From a checkpoint of a small rotation predictor.
Model: 4.58M parameters, 64-pixel images, activation gelu, depths [2, 4, 4], widths [80, 160, 320].
Data: trained on photos of plants and fungi (iNaturalist), 90422 training examples, 16.1 epochs.
Rows from block 3 of a small rotation predictor, named by matrix and row number. Rows with one number belong to one neuron. Each number is 500 + 25 x the weight over its row's rms, rounded and kept within 0 to 999. All counts start at 0. Numbers have three digits each. After the name is the row's rms in percent of the matrix's.
After each neuron's rows are labels from the 100 images, of 14976, where the neuron reaches its highest value: "colour at peak" is the nearest of a few named colours to the mean colour under the peak. Only what is clearly more common there than usual is listed. The data: photos of plants and fungi (iNaturalist).
# fc1: MLP up (model.blocks.3.mlp.fc1.weight, 640x160), inputs 0-159
# fc2: MLP down (model.blocks.3.mlp.fc2.weight, 160x640, transposed), outputs 0-159

fc1.208 084:519506516484476477508467489516484500468517535501518497492487483508497493494504494483472492488503494466482523510480466500500480442506511540521532519484530494537455476529485502508401489475479488486532466511512478512507497500488555509555502558468474473524491504498529462501497460472481485514515451488465495534496554507526458490495512496460507522493520455507512488511479499476522492512484592489510516469536507502513571477505510466503486512489512519484494498512537480508501519474502474
fc2.208 065:543525448495532488521518569525480532529520534505549523473512458499506535488528518528493482543493506501490482479532496476484501512506497463532523506484500531493490525494510536488544522465494473517511488448521499465435473518440497507526503528487534469502481501465495549526517490503506502473497473537471489504504539506514511490506501503527519446547532439466516519497480518468522516512481478513477467501503520470491503507480509468526488475532487470493489504511471510464534497501543487
colour at peak: brown

fc1.12 098:481462480546523498497512541482501526528568514487464505497525501480479482495451502495442473513483473506529472523496471531490514484519538528565509499498514508515506507510520447500462516465453507478520473513496502501512516526519583516510504456493467517520466534511487514444497522540526509516508517483480488477495501500482518531521479495502504504475501440504506562526494515478523459491508486505497475484447533504485512481499481565490489526480490462501512488506466523513489501492507509
fc2.12 082:547476498506491490494522474533525504503458504448536488514464464518506465466523508495526453508490527505466522506531505528490485466467463469545534483515493551523549502504494499503503524468515503494514523522473509442490450484496467513512498524497506509501494525513508501529521511493475490508500510507498510526510526470519483502447502464524526512530546446518464493527506468448522499509512500517450517503559469485509518484546476496467502487555515533519465487481527556506528510504508511
colour at peak: green

fc1.232 105:466509518448493487462513498463460506457515515493522481516497462508497528477469515493521494543474527501504511488503505499493525460498489492511505507469532499531513471499489468525508472479510529525539465543490480491562485548518530524509478556502488494486501522491549504533576531523532489499479505522500462466477459541538474498510494511486446507540525467535471488506501505466487470496488524524487543509460549505501446528504505514485481501488517481498499512541473488485475473487490503
fc2.232 144:516523508478503510511533501503498459487536500555533520455540510493513554521518504521541524523517432472491489507481487462497519480529492475482536529477514481505475524523506510511515516494436474513478464452502500512484526452467508511516486493471520467520469506473567491494480490535511506464480479500468490492540524537475537482483510534479470464505517502488531456475486538509508505464483476480513462473501527491480497509501513489468506501499517457469499532540519486501513460533541494
colour at peak: pink

fc1.55 096:464465544448507505474435518509479504519526516503504492465507534474473539511528509517521503475524495527466529447476495516510516467507492537468496509480530500517505527509499473495554509466492460541507495512495465500539522488475495471490482489521451508490440530476503519524530505488482497531462565525533493489494528491516489509506555493503514515544511470484472532512482509498469477537507533477491530491525535493509500523500530542504480515513471507496510498507452432510484519528498493
fc2.55 098:509489494478523512499503544498516527536554523558512507491539519514536536513484504494522571521513455486492461531464451463481534539530500471481489484509504514478499514521513512511519490495451474517485456459497478529502494504476509498486517468526516488494478519493557530485461498509471494493463481505504470460521511528473513472525497500485512458501527500490511461455492503512500535530488473495529472481495558491494466524511491482529517508506520466487557512519478498455489486532540534
colour at peak: grey

fc1.386 099:495506481457512459471496517506528492477490528510493527501503494500489479510540512506467494454482508481531551500508485471530477501495484511528516507459510480530503496494484502447468451470508498497520477505498483492537469505523545521519471443490508508526489492496540494493578512516502533487478545514506504466486472508560466538500510495515507503513541463501465467496505493477516530501494564522507535515472518510492520541500522523496488530476515471519474538547465450476493471544521470
fc2.386 105:504477506492531526501483497494499449510562484515546536499542483507511509527507536468511489489531481493505485502484473453476521477518505511508531475535494494478470542505521529520532504495454492520477468462493505526492473483477470490484507484473514442514491522425571465491465502527504514490462472483458488478517486531497487467475488495477518453528518510508507432491497495509495512440477498522520480462513504483470523497514504518458513468510517457485510493507482489500482514520522543
colour at peak: grey

fc1.353 108:457506481441483489477508487485473519465514519519497476513506468480510519482512526505518502550515544474506514479496506516496539470526512468509485531483524534519550507487487479465510475472492502510511446477488470502536462545545515528500479534542508522456467494483503494514537558518523508490489526515486499472496487491548458476470509484494462501528554475498476436456477498463491482511465540535471542487461520482477490537504486497521491496490519487519496504514483477479512485472504471
fc2.353 161:542505509463516516508533501498498479479532489559533521457545514479499554516522496505542534528525437500509484502475470460483518482536501480471534519491503492500486527520515515508515500511454478526476450459507508508477517473481515503514495476478528471521480501463571507477479481536507508475467478477478496486528522542473529483473494544471472459485541501488527452475499532508496503471483483486529466469491522497473516516486533499480513498488503455471508508545499489499509465524530496
colour at peak: pink

fc1.606 096:403495482505536461507485509552507483463494495520482514514473501476491492481498510481456474465482540511455498501496506501487498459460504512456487450512504478462518495480521471477542458519490543495493512477505490478493515491531492490496512513498466512484454504473486492528531481481574494537484549507499461462480490512480504496504505460459528489552503461529508475514493495496515490455524495506509487504469531478517460475472509512480513516551530527517490487476469466506497476509485502
fc2.606 085:597490507475457494502482474491507546542469479484530455532482540498519492474483480485463495501476528510502487509499485470510480489448489493478489493511493485496460469487485479509445470488510518493531523506499510501465491530538520502493531503540480498530523490493517502513515510477466484509520546479552490515462526495524517508505507493478529518448492529528444484538517504515446502496538532484527548526488483497524551507518500504486464504463454500525502463508484541497500508505509484
colour at peak: black

fc1.367 107:430456519506526496472503518555508507496507506521488519506514493509503481475506503507458486523488550492482549453509535507517524507493506517486517518498531462483515504472483464482551445528497527515491545513476457518520497496528513533512477480534487518494438488458478514478549491513551475504500525513483499480512492496491508502485531490495505462508508453459514474505500526495486555518549484485537469538506530463519464459510529488535490498481497517479512486467524514476538490481480530
fc2.367 108:544519519539467496474477508495499521534486479453521470521470510463459486489484460494459466504475533517502462521514513507503500500469504504458499487506471522480491480471502484503452522512533545513523508490516532494487493536556528472507520494527532493503572464496450530511513521499466500533512534491513537508460491496532480547511482510495524490483551491535464542513497482482479470487524529497495522526478468487518540518516518490526479483503494509547517483484479509484505540481440477
colour at peak: black

fc1.612 104:432496531506523472530531485552516462468554502539544522493520475530525493511495501501494501478533539490497503532471538517507511485466499500521502533495518477477504531483493431499519483513498509516491497491501480507543506495519470490485493483544509493531464471472487507502551489502529515505493558503470486485533521476475472500493536516477506531497506499515480485519556513475460497553487510479490483474492513444480474489477514550488472546498506456489453504500491492460498461476518479
fc2.612 082:466496522535486501457515532491529518572488475488532499498492512453449500518506464500470483494481507491486468548503524505489534486504507494437519501478448470465481499528493481515477545529485505552502459476528542533553517481526540504514498483484528483502540430508433509540476486525477474538498504504506502488504521512494488538495490546490503464481501514532505542492486505496472499483492489474488495513495482477496495527506521476551507510518521467511512494485515488486496510488480453
colour at peak: black

fc1.106 099:493446503465485495519489449502487481479512516506521501515547475537519543530510521516529506499511510550510534446477486520501494511523522523536483507473479493498510475473496516526490468505500508520520493470539525483494458475518497426531488488535500505517513498488499484504501500480541510473530498502446519518488568501540550494545483509469494509480494515530544515497509468519493514566511540489469476487489525458523481486511468525505496530512462498493536490502508538482483493562490472
fc2.106 102:544517469502456476512501456511523496471468496511498476475525524470478516497523471522517495506482507482520523470486490454534461466471488495508542543459501471532470471526474489495452476484491529495514499490532488519464517497552511530525497508501499534506476522486535501479514514495511485481564530479522510545530513490522530518506519507470465525439496501498481457513506495487456513471534516463520512521519477514514557506477532518461470516469465493489461513512542514522482498546499477
colour at peak: brown

fc1.167 094:500517512445513517550514500485472512544475483477525500480519475492478517511467526492538482551480456490514516475498521520473489490531489509459497496512506475458489478463502479518543494496483527561495483528444509523526507499488513507459472465463505488521440534496520508509465489520497519506515493516507504480483530532562487507534535504483451500532487526505499492524475478492449506465494483505512547459466504508521514496456502545552501492528504504482523549495516511497530503534470491
fc2.167 093:556499517457522503514484539512476515423536460515566518501520527526489524514484516478491504506504507537488478523530412459491495503536510522497491499495503483481462518467521548486498460436495507516499475472486494506454494468468498479494480516485502498522511490476507493486427512519479512495502485506457499490524518513481504485532491495481525472525559496506519472518508514493493495485480482523533492450496514511485475480487504510491513456490524494512507490528444509481498484516552525
colour at peak: pink

fc1.176 100:514463465514504515499498491514477502499481517516528522522465478579526505496508568481499522494528492537515507484523512509498511536477554480506459514511504487467494528484514519510464503530490515509498531499508529505514472484533517482540500492515485524460487484503499500479487544475570456522568468517471491488484463488511478447513484469510500510475492508512528498500487468536526474470454515516511443518481519466452488470486513506484533539479462476486484536507522520533464497487501486
fc2.176 089:499523484473484485517477484500471554489512540491463480504505537507520499484468487513479471495487585496501518496519485518516477552475499512501460512491502502509503488489481497459500469497509522498507526500506471492487501522512480479510505490545509550478515489552474527521527508462451481496514520506533481497481488502494490495533520443544491522517498475453505510503545486496486485603532525494498490495512531494508499494512494502526472481529482537516538501504489497414486505442487490
colour at peak: brown

fc1.113 099:511469484507506505477487485470492509524509510511488517491496516472488518495506534518502458478490521528554520483490464484509508519494497514491524454456501491490498525494467512500505440503522501546502477451531430434505466527493521528499472477513529499494483455466570483524515507483555514504507509548466465482496474511484453502518483527519521530478463462522490520522518485484541545508489480515489498507516533472494482544530488495527506473505468560532469492527504482495500465488494499
fc2.113 126:503473482488512520464494458491507479539515448510536516492517507479454492517525519468508515500520507517524470518459493482486526437496512461503577474518454484478479516503521514510505498481490503522492489471530569504503487496549470487490521493497502479534536525452529488487515490518507510508516495468494534501466454525528475491437458516463529489489526507530490476512508485470502490480491528502493518496519453495482572521526537534467501483498484511475500486506494504527482551517516505
colour at peak: grey

fc1.47 099:470476494442482467499478513434485516479529537452503492548507477501488479508540496474524540484493476502511494533491483491508501503504460469540518517493516471474481510451500485467517507497484489499532478520517464495526444515516548456503480500494503514500472531480551536540552526461526500454495535512512507502480481504536458492498507497504463489488557479512496453460457509479497493524478533471504525521494527477473488512506491553496487497462504468530516493493517486509475482526516505
fc2.47 100:438505508490516508494484546479490474454510458504488538473534520473480513555504514482500500449534469493527498504492460484490516468525532513466505517458481496488481523506519536505524492497482478519477470480519511554560523463486542514514482480467525498490496470464506505476492451520525518498489466464483529484501484521509522508496505539464480459481506573515530499474473525493492501465474505518535463477479505516455503529506516517502499476487502447478484491499488470531463474493476482
colour at peak: pink

fc1.274 087:528533515513463461479487514534471507507466506451497478496523505461516493509492493499493516496491498479495499483513503492501511473534511508469480488554480465507481481500527506498387519512487492474502505501486522479475512485471507474509530500494499502481554522507469529522496469493445495463509451488471516528486493509469526471525502499483538537472508510507562493480509497537568487541491566496497439547510463517510533515499534490500493466497505486467495499487500506507509528514517481
fc2.274 076:530521531495543529506515524481478487470566496523489528480548457509517528471490535479502479555531486522530477512466484481463515516526519501506481504504497504488504546457532556492531499487467470518474480497499509478431487490479530483496517487472480466494502465477503522489486502527503521502474454501457515493524528524510497470509496527507504449529513485507536512480492530464538489498480492546491453468474535476472503502480493527534533480499525467503535493522444466494505485483508513
colour at peak: brown

fc1.134 100:506487530512505495506467443507461482511569497497505476541437473478503489502519474508505506548480492480516512504494484491462480498521468486502485482523492488509488508490468466528463492499482506527472495491516499465502473548541535472570493463517524504483506552489516556479513491512481493505510505507506515498477497474512512512467498470514532526489515508488495518539517468496503493467507529464562486438530532480508522480504507556525522532499476506490481543447525505489470517458486471
fc2.134 082:477510474480515471489517554511535513570515512480516490502457519472500518516516503516473540493485511477441486513553536521500509490512497477503513497502516488504494488531486487520505499491518495494504498451504504466507507515485460511506497525520535508531513513524418494530500490507477483474502502546520459480490537488518473502522499481526529479504530451511479528488482506482523517540510452500456509529564492483512438508497503448534503520507515514509482486527450526430498498515535498
colour at peak: green

fc1.52 100:418471507542578494470524502483476514494532507477513497498518500471497532489528532457479504487549497501482514531521432480511500482476508495530509492496483492511485525525518456492527508497458538504473528513494479509483501493543488479462547508503490498479468507499525485501471510505593514519494524500487516481526512495484511532467447527485528510502475466507517508505490489484489490496501513510505496533421513476492484521475507509485479463494476476554501455508488480489497496522480500
fc2.52 107:584500528471477475532471505521516491515495524517532462553474497541542486436485478500467488507474517490478513490544485473524474520469462457515478509492541474512469490490480487507484492446493524505534512493476461463445477486497525508503475524502492514483488499510523482545475543480450475505510528526534458519525531474488504474525548487508517499492510490509463491507524505511475540509532511498493519511527501538532520476514486470507475495501513472526503503508478550469516486497531498
colour at peak: black

fc1.284 105:440498489438501478515437492519510434520518529459497531475513475493511511523512498505494477483508529552470518492463482475532483523534485506501512509466507488487501532536502498472529495478479494506495514487508511510497509458521502474512469495507500492502488534504442502524526518520486505515490588516559479501509550525490541481506519487510492508554507466474465509506516487516472493568547538473503518464522491522494500508488505505521488532512512504516510481481470443502499527508517512
fc2.284 117:541504499501516511512512535482528561527515543492512505508512531498501529484497484470496554534504481497475469539477510496478529519516506495475465498508483497471511504510514507541509494507458474523494484466467498501459485484472519483469513450517485492522479466548493550508474485488460492507452486498524476441516536518469533493506529502516504459484524470454508509456517527516494494550497497496515490498500532485490457507499503488544519521478511425499571494530484498462512480479533508
colour at peak: grey

fc1.475 095:511532523532470496480463496522494490490472550511509468482506511480504527480506447501477494464514456493494502478499515486495523479518503545462472509524497498476509493512505507491379508489512490526516496519504489510485542474468499501503482492487493507492500542523495494508477484499471480488512475470480485535515544488463552498523521509477513529504521505492556489470470498500536469516469533501525451519500484536501602530496526512504512494502460501519509486489490517493497550530514483
fc2.475 082:531503527488550533523513507491490500481554498509515539496548478506502538481508541483503496558537486505529475512499492476455515501528510483509493491509488486479505552479539552504549514490459476532466470500500512475440492484476528486485517489471506461497483458471505522495484492521504527499481447505466498501533515538502496454491510515502514438526523478485534497479486524480531492502468490545503449471497541475463505496477490511518529490492527457486529495518450467483508485495523508
colour at peak: black

fc1.459 100:419541476463507483502504510546498453502513506507490524543474484517551475510504504513474527485506507489495542492530500519511472482482494526574501488453542507522493506490526465504534490489526529531478493477480515503505467511507553497487459496500508542521467501482518490493515487466520489503542562538509495520479527513491510496480515526494464533539516471528474523532488487466486533501510480455479512508477540476470522514527483503505501511512461518486504493506467438459492489513528522
fc2.459 160:527501552483510535485462525477471518494534477481511512515529498491465505502496505463476501485519519528509435543478458485481519516519520529469468473529478513470493520472525516528506485467514503538484477490502527512494486501538485448466517470511524474511554466488489525470471501519468524529473490469481525461471468525500477485501484497481537452505556502538499493499522491484498472496488532528510496475479482502479538524535517528518519466511504481520560454502448499501474536482485524
colour at peak: grey

fc1.370 097:490503509536499552484489485503516515521500503487515515535462509475470499467465489477525495487478535531533440525493503496502488498494504510544490510522532508544455496516505495486509467475469509511511520523517501479495453549535567492506499490475491509502492461486542504480520488484551552512505515493503516505486499466448484503507509499468541497505493443517461535500516547493558484494504504504542538504504571483519546497509486540494515496468482534477508457536514472480510466508506518
fc2.370 091:525479502489513494465527496503541473548504488495532495523470470497500474498524522502500474490499535485487493518494542477495508458508502472549545471536500531490482504505504505531508494489497518513497517480501524478506445511522432519502512526486502470560500520461503476518494503511519511503493508493500494512489513501495459491481471463503545502504541467561463485510449462469511520459507471502433518494562465475500493507540482496470500526552513538514475524509503552500508538538513524
colour at peak: grey

fc1.579 091:515525492471526515500488471432527455532524538495486534518481458468483489506488507527501523537472533479558505548477538501513495471489491494498529540474523494507503474484482472459491502499537504491521482544528472501511513481477545515482470510478527514548482511532511507494501534498445548493497520503500453510495505499512490515529501481463467526445460529486486476501514530464486569512493519493498501511529502489516554485518504485538518492448535523487492528508501496483522501471517519
fc2.579 089:476500490481498480532497563508494507461474498482530487505484527494491493499486489542478507466475495509453528499524454452521462494483513464535473489484497525532464478526474484519497445404535501485503509484533492527550495512469499502538446558509503523500503491541534498502466529492464484507524514530508530490488538466508506510511524488491497494493493533496508493502457492483483534532516506491525504500506501535518470507498524487544469490453511466557464485511505513505488518516480476
colour at peak: grey

fc1.276 105:478534488493533508521472492529531473509491501496515505459498464508503510486486486474498524479542454491542541515489532475527499522501510461503507506517513519488501536485547515506504529492478480539457462523512489507504532457531519558505427465506520505528501513529477466502505483513484497566493492510521509516497536520516503524496480507486450487489498498464526482514524504526499471436494480500545486506526478503467522495459529535525518553492498486516497545465482509460494544519453521
fc2.276 094:510502484449523508533491496524488475497522508484551521521510524541503516492481512471469513545514507498495511473540472478495489516519447493514507492524491491493501533483507526474519488432465513518502479498494490488513485447478497481507484525495509500504486478529517497507435516500452486524517478520500457510550505505519472463487531496515524481522555490446526460512521502523523512555492517524498483480531534552483507475501502485525479488486536490466522528514463475423490495490557519
colour at peak: grey

fc1.480 094:507508539514479480487514491538501470473509539500499474487530508485523503539539484501480539470501553435487525483517532504471480459479457512498515549490489490503499492519487521499406479476499509499514524492530481453493493468504532498485508516502503487539514527471466509522487456481440505495490472475472505502490500493465499484513502530480527487471524470517543527494511518511495507532493557501509455501506477518485574504517519493510485539486484490481492527496476468506510571510511506
fc2.480 077:532506489485556517514526537495488519514564509515525531483534460493502525486514541511521497579522486506517484509511496483473526492540476502508519504503485491484502538489521547474553522486456462518496479498504517464413475475457503516521509501478520451502491492474515540499499487517526517476490455503462497497532537528510498478498486520511509451535517447494535500485488525478534494505478481521486463474489529475482515503492505497521510492500506445483508500528461479485528481500527493
colour at peak: brown

fc1.371 097:454496492471533452475476502537508462485494500514463515491532506472468516512481531497511515511503468498517526499455503496454517511584470512487507481484588477499493500488499522505531474455489507510495481485477473547534549503514474526490480491486495484510460504496476508486501479448442536473511551531516459516499484498509507506496496507478500516555525477501506443503500506470472510509483493528500496514482553498511532538485542507514486521543474467490468503477504482501503511505479495
fc2.371 078:523507493422520509511520518478522544492506481552508518475529500515518525495497519528528545509531451504496510535484435464492514490534517511514512470506486517513504514528488517495519451480465471515474453506512486473518499519455502492498502488494484484503495521508572500464423469525493507481471483489489483483540509518488490478502490492493507467490515502509512447470465506534519532508498475508492454473512526511497485500505503478458520520523542527488503513508480501507499480564550544
colour at peak: grey

fc1.583 092:377464482471516508488473550565501484498521500532482530526496530497502514503512501496448499470490529486479508521476487488511516482475510506469494491506552496508486511466502457515535489485503553530497542469519476500508490495549512494518517477516516469535460490443491537489519490541548530516497532526485450495507493483525518527487500510491538485498491473499520473517510482493544494492523487520515451525495526482484476472494500514487534503462510503499502469492490491502494468480502483
fc2.583 081:595509523533462495467495506483499523565490462471532462518466508479488503441502456488476459496478542501507474529496501475499502472475512500479506497484493515484474481473496479500461498478527520522524507492511536461451515524539526499508507502533524508542550485496490492521495502507452513520520540487529519505468523504524505505495485490483517505463532497569459503520506511522464499472518519488504532535498467508524540539532507494492467482486473518524502511525486531499526517482480484
colour at peak: black

fc1.227 120:466523485509511521464467485519500518470498518523525507399554494469528540476497495505485481462504502507506532501499507513530535459560493509501561488491546491502477502484479550497487498533513504557548516470515433501503517484481503503494478541505520508519483489486466501522503469507522502511524471519492473513525501521516498521510507534530479493521498483541537513484531504487526580540510521488506474487537470511512488500480488484469490487524491504498501478473475499502497546526482494
fc2.227 124:465470514512499484500509464504546478526459488468533488516481518520513488541494527545465459461503544430495504500535513500502483464497491488536510480501511426509484487489482524510503503511503510474504539504478478552554473485485511536505511510495498482500467516481499502522486505492541498463530511502510467521542524473492479511513501436493534506494500539556497499513428449516485510444506490515472512501533479479500476482490474516506492528495500501512457518497501518527455499536508509
colour at peak: brown

fc1.128 080:525529528523463513488486489554471464440497513500492465488496498470507515500488470473496506455477514489524511484479532473492542495567486503478467470460484497503492478483499520514437539488533499509485507484517501512514498461449498473487514501489466478514490491501480518498440493478471492489506455493495515495485552527477552511518507517492521522481505511490594507472509493515484500520479521495505449488485464513525569501478498489474500485506480483510481501495475514469484557468504507
fc2.128 062:546514538486525517525511489504500502470553481506507526491542457503514521480526554497509476571526459490531510498472497469482503490522507496505514511503503471512489527491509558521509525515459490515486465501528516460433504487471539518504524508456500450490461460460527540487484490524524519466503468493477506535549537524501498483497492544498491455491506475504521469488462532487532504476491484521491460489497535464479512496454509527511520489477522460501504498512467480518487486521518495
colour at peak: black

fc1.61 100:423493514427496516499524488507511505506524529492506551498485459506506539497492491496511507541513507507485509496504527515510486461497537494508507507512508494526516495493500476496522485512532516518482492480478475492516516479511501508486484492489488520517426512500513510517513503515526496531549595523547518472508531508556497509509483510514510510567530476524448506483503502493465474506512533464509560470453525484466480543486516529523508507512500486526545483489474470474513500481539507
fc2.61 141:529508517468527533512501526488481511475542487525516524483543545493511534534492496477495536499528492530500470518470454469473517529534515509451466488508496521477502529480523519531521494495461472529474460466474493540477496487470514456467515457485491469505481488463528501474478489515487511504459468463481494460514489525459522463502504511468504442506517505472531469471517521505494498506483493514549474456467530471474506511511512511507528472507504463483555474509458499475475478512528526
colour at peak: pink

fc1.340 093:446455520544518481520502544543510527479536486526468479506509486513499503514470520531548520510481511477562499492514495479506489471511481518480562501519483486514482520426496477450532512521479547504518463493503475511496521520514479533525477480510495482507463469471536497470537497487530496496487546535508508477517492517531505499508479503477504486514508507527482519508483475533485511506502481477454487514484472453463462506458523537480478525500490521515504470453443516483482454509495512
fc2.340 069:436503508545492513459502505508491467495474433490522519481493524454448516556518494488507482475512487523526469491502491500482518483501519514468530514488465506490487514488512493477489535502515512512497470452513550569572502507558538488507491498466503491494513490441467481488509491535505507491487512476486521515489475500505514535503461530468495461484533551533508521504527522459488484468479483501509487498499441473483554496496545514496520480500502508489492473474495479515491500478481501
colour at peak: black

fc1.345 100:500509462485454509503489502540485489461471478541502484518475474570522507522504528496523463514496516499504482474464502510483547508540478556523507472505501499517495480472497548510477494513533500518531499471512546548529465499489522511556496490495534529477503479427510467509536506491541503497521473548496490501463514524527497463503468442497498496529536492500483516530503487499526501476480512507493501503515516502475477435510480510517500574514476520507525524471510474500465511503510507
fc2.345 112:539528441506463461510498498534498542516485545522530477499474460503498532472492474526521475530468483490481510479530518521531479536477495491489509536485503492513467480544473506436472500465503527477538515457526490477473502523502482525538501514523522528476509505523508538510517518477517471481521521525521467532509502488520511554499505487541496515495516432460476512524498492500515525536518512463448524542501520508528498479477509496507461511516489501503453537509529513468504510514465464
colour at peak: brown

fc1.441 100:542476574463504499528535524490503500512523538497509504519525496505450461482505500509518534534500455482514473487480497496456490520489484523533491519476523527481499498463489471492505472505459507481490505528552506477538456492492491456479476544518466542510472520484511505461508518507480510494529516511504473490538508490507492492523496488473462475475498518483476506514470537537451471532475493525490506509494514487476495489510532510480542498450468460492512541524508537459500486458528569
fc2.441 087:447492511480516506502491532502515449471516435515518499523491532528532524561479512507484488464502514486488509503526471461502472470516502491519489479499512444494454505506505507524506465503511530480481494486498495567591478524481505506494503534467496490511516493468501484508419517505472494479490501490501482502516514496507476485531504486461541484491465564528496492524449471523489516471514481503517490482515497520496518489498518497518495530488537460515501475523463529487436500514510513
colour at peak: cyan

fc1.278 100:406481497443496470535517515484504486496511526480474503507494467493497513495473526498545490551514476506487520510499481495500463488486508547526495527480519476451496512469487488505544464492541505521511492518480464504527486484523527534490461524494474498510468494506505480496559507512521490494507565521513501486471502514518456480497499527504433512547509478518490487526487504475464516487502503465478566499463548501462468542508545521496512526525501521480481493526503484466491518516492494
fc2.278 156:532519540459519526506490540486474499463551462549504523479549519491501528517503505471517531493528459526511463534478449473480519518544520507475480499503497516479482532474523534516515473475475474537471452476478500511493511478485514474497505483486500475497521465466549504459457490528488522521464469470481517465502506538472501473516504528478507447498533507510519479475512530508500491490480499527522469459474505518471522521535532524508516477502526463495540471512449494487494481495512523
colour at peak: pink

fc1.302 104:515531486485526521531508506485554439516503532438483502514520469459483468487489485518513509552524503520512515522492491497471457489474473517518525530526542500468497506462497473484506462456519530459470504515471466500509513522509504467453458470492487509495537516507469521487456528507481489477483521519524449484513498495468562549506483505524531512499485514499488527510498527533482478498523463507527535486513496488514551480483505480536464472466484523506522490509495522478537488547478481
fc2.302 092:488512449499515472509510556494529521477482567481493505490499510511518508510469488566489498490485494480479511494523471504509485532522491490505474512501523479511473491508484509467512483493495486485488510492481434512492487508436486537519464520509515505485483528534485519512473528489511483465493502566520455491525532473496511503544520470546471483530476522491503514489480505510497527512503466487499483489517564496512411502471492455558491536493501511498478556493507508452525473512505489
colour at peak: grey

fc1.189 097:426493459541541476473492480506526520465534498496518500511500502461498504496502493480464496475495553507477507558498522510515502460461490484465497506518482497500478492510501487486603487469477531512486473477471494514475509485552504516483522518482499467514481493510497511509498500502554501523471568504518483489521487497496473503473484479467528493530524482543512507520479490488512526494532475497456520508510519512502451507522506482498470520515551503537499491517453499430501491520468503
fc2.189 089:614481503475466488502493461501506520502466509496511458526476530516520480454487484498475489504482521517513524481503507485518477508467475513508477497529525494511477469479472480531456496513527515478529542539483474453418491526531503508493536511521471520505492519510511484519526528467469492489524540482560488518475512484507511492513505483497510529468477490523447479551512497522459512502537521490505542516505494504527528498529479501478459504493472512535495486485501546495518506513503500
colour at peak: black

fc1.460 100:482503537531494553537471496518467505464467548505533514487491490508482510505483486490510523500502507491478536465470467517507489474485500514460490496524474519506499488490516446513546504499536501495468484502500529512518551497484473457523534471476472513496421501460497524528506508515499509503496535539512487515514530519537546473525492497473529519522541524498530507455489485513480479558505532447516512471475498500457473493482515538502513492503505446511518531464491502497480528436494513
fc2.460 111:543508487462490515504493486489504548491493482524497505473519548465487514491539478469513548489507484525519503503452466470499504478503542493481496519482474486502492497488503499554473446489492501518503465482527532497470531502537522489481519497501494473515476479488540507478521474505495512509493495462517527495456464520502536468474474538462479466440500544496499486499510524494459489492493538492585511503461497503495538526492519521483487472420501455472514482530510485536479495512522487
colour at peak: brown

fc1.260 102:511495524462530496537527513559506473528489566515498522509517469501493460521545472536484525471502512503504486480496508508522466515495473450501544496493468518526549464510520450527472542498540514468497485492491495473508460515476507535511433489445486472488510516515492471494493516542518509515515501508501495495485506491494523497490494538489489475484476494482480523510460490493438533470509472496487506504526470511495526488476510507527476513496469503525520473462469478494510500594489485
fc2.260 089:481503490481519488518499559492521505539512492478498500534478475523528509510463479521495507532491497507457503515499475495512499535508502483500448484505513476500485499521483488558514462481501498498497502461499466520528454492465487481496463493508509480479517477530477552517419513496479495508465496554495461479524549504510495500556519479529497480513498489481509528483500488550507534504502466499486492497526541500506434499500495450548497546471541470510532499542452500473497510455501528
colour at peak: grey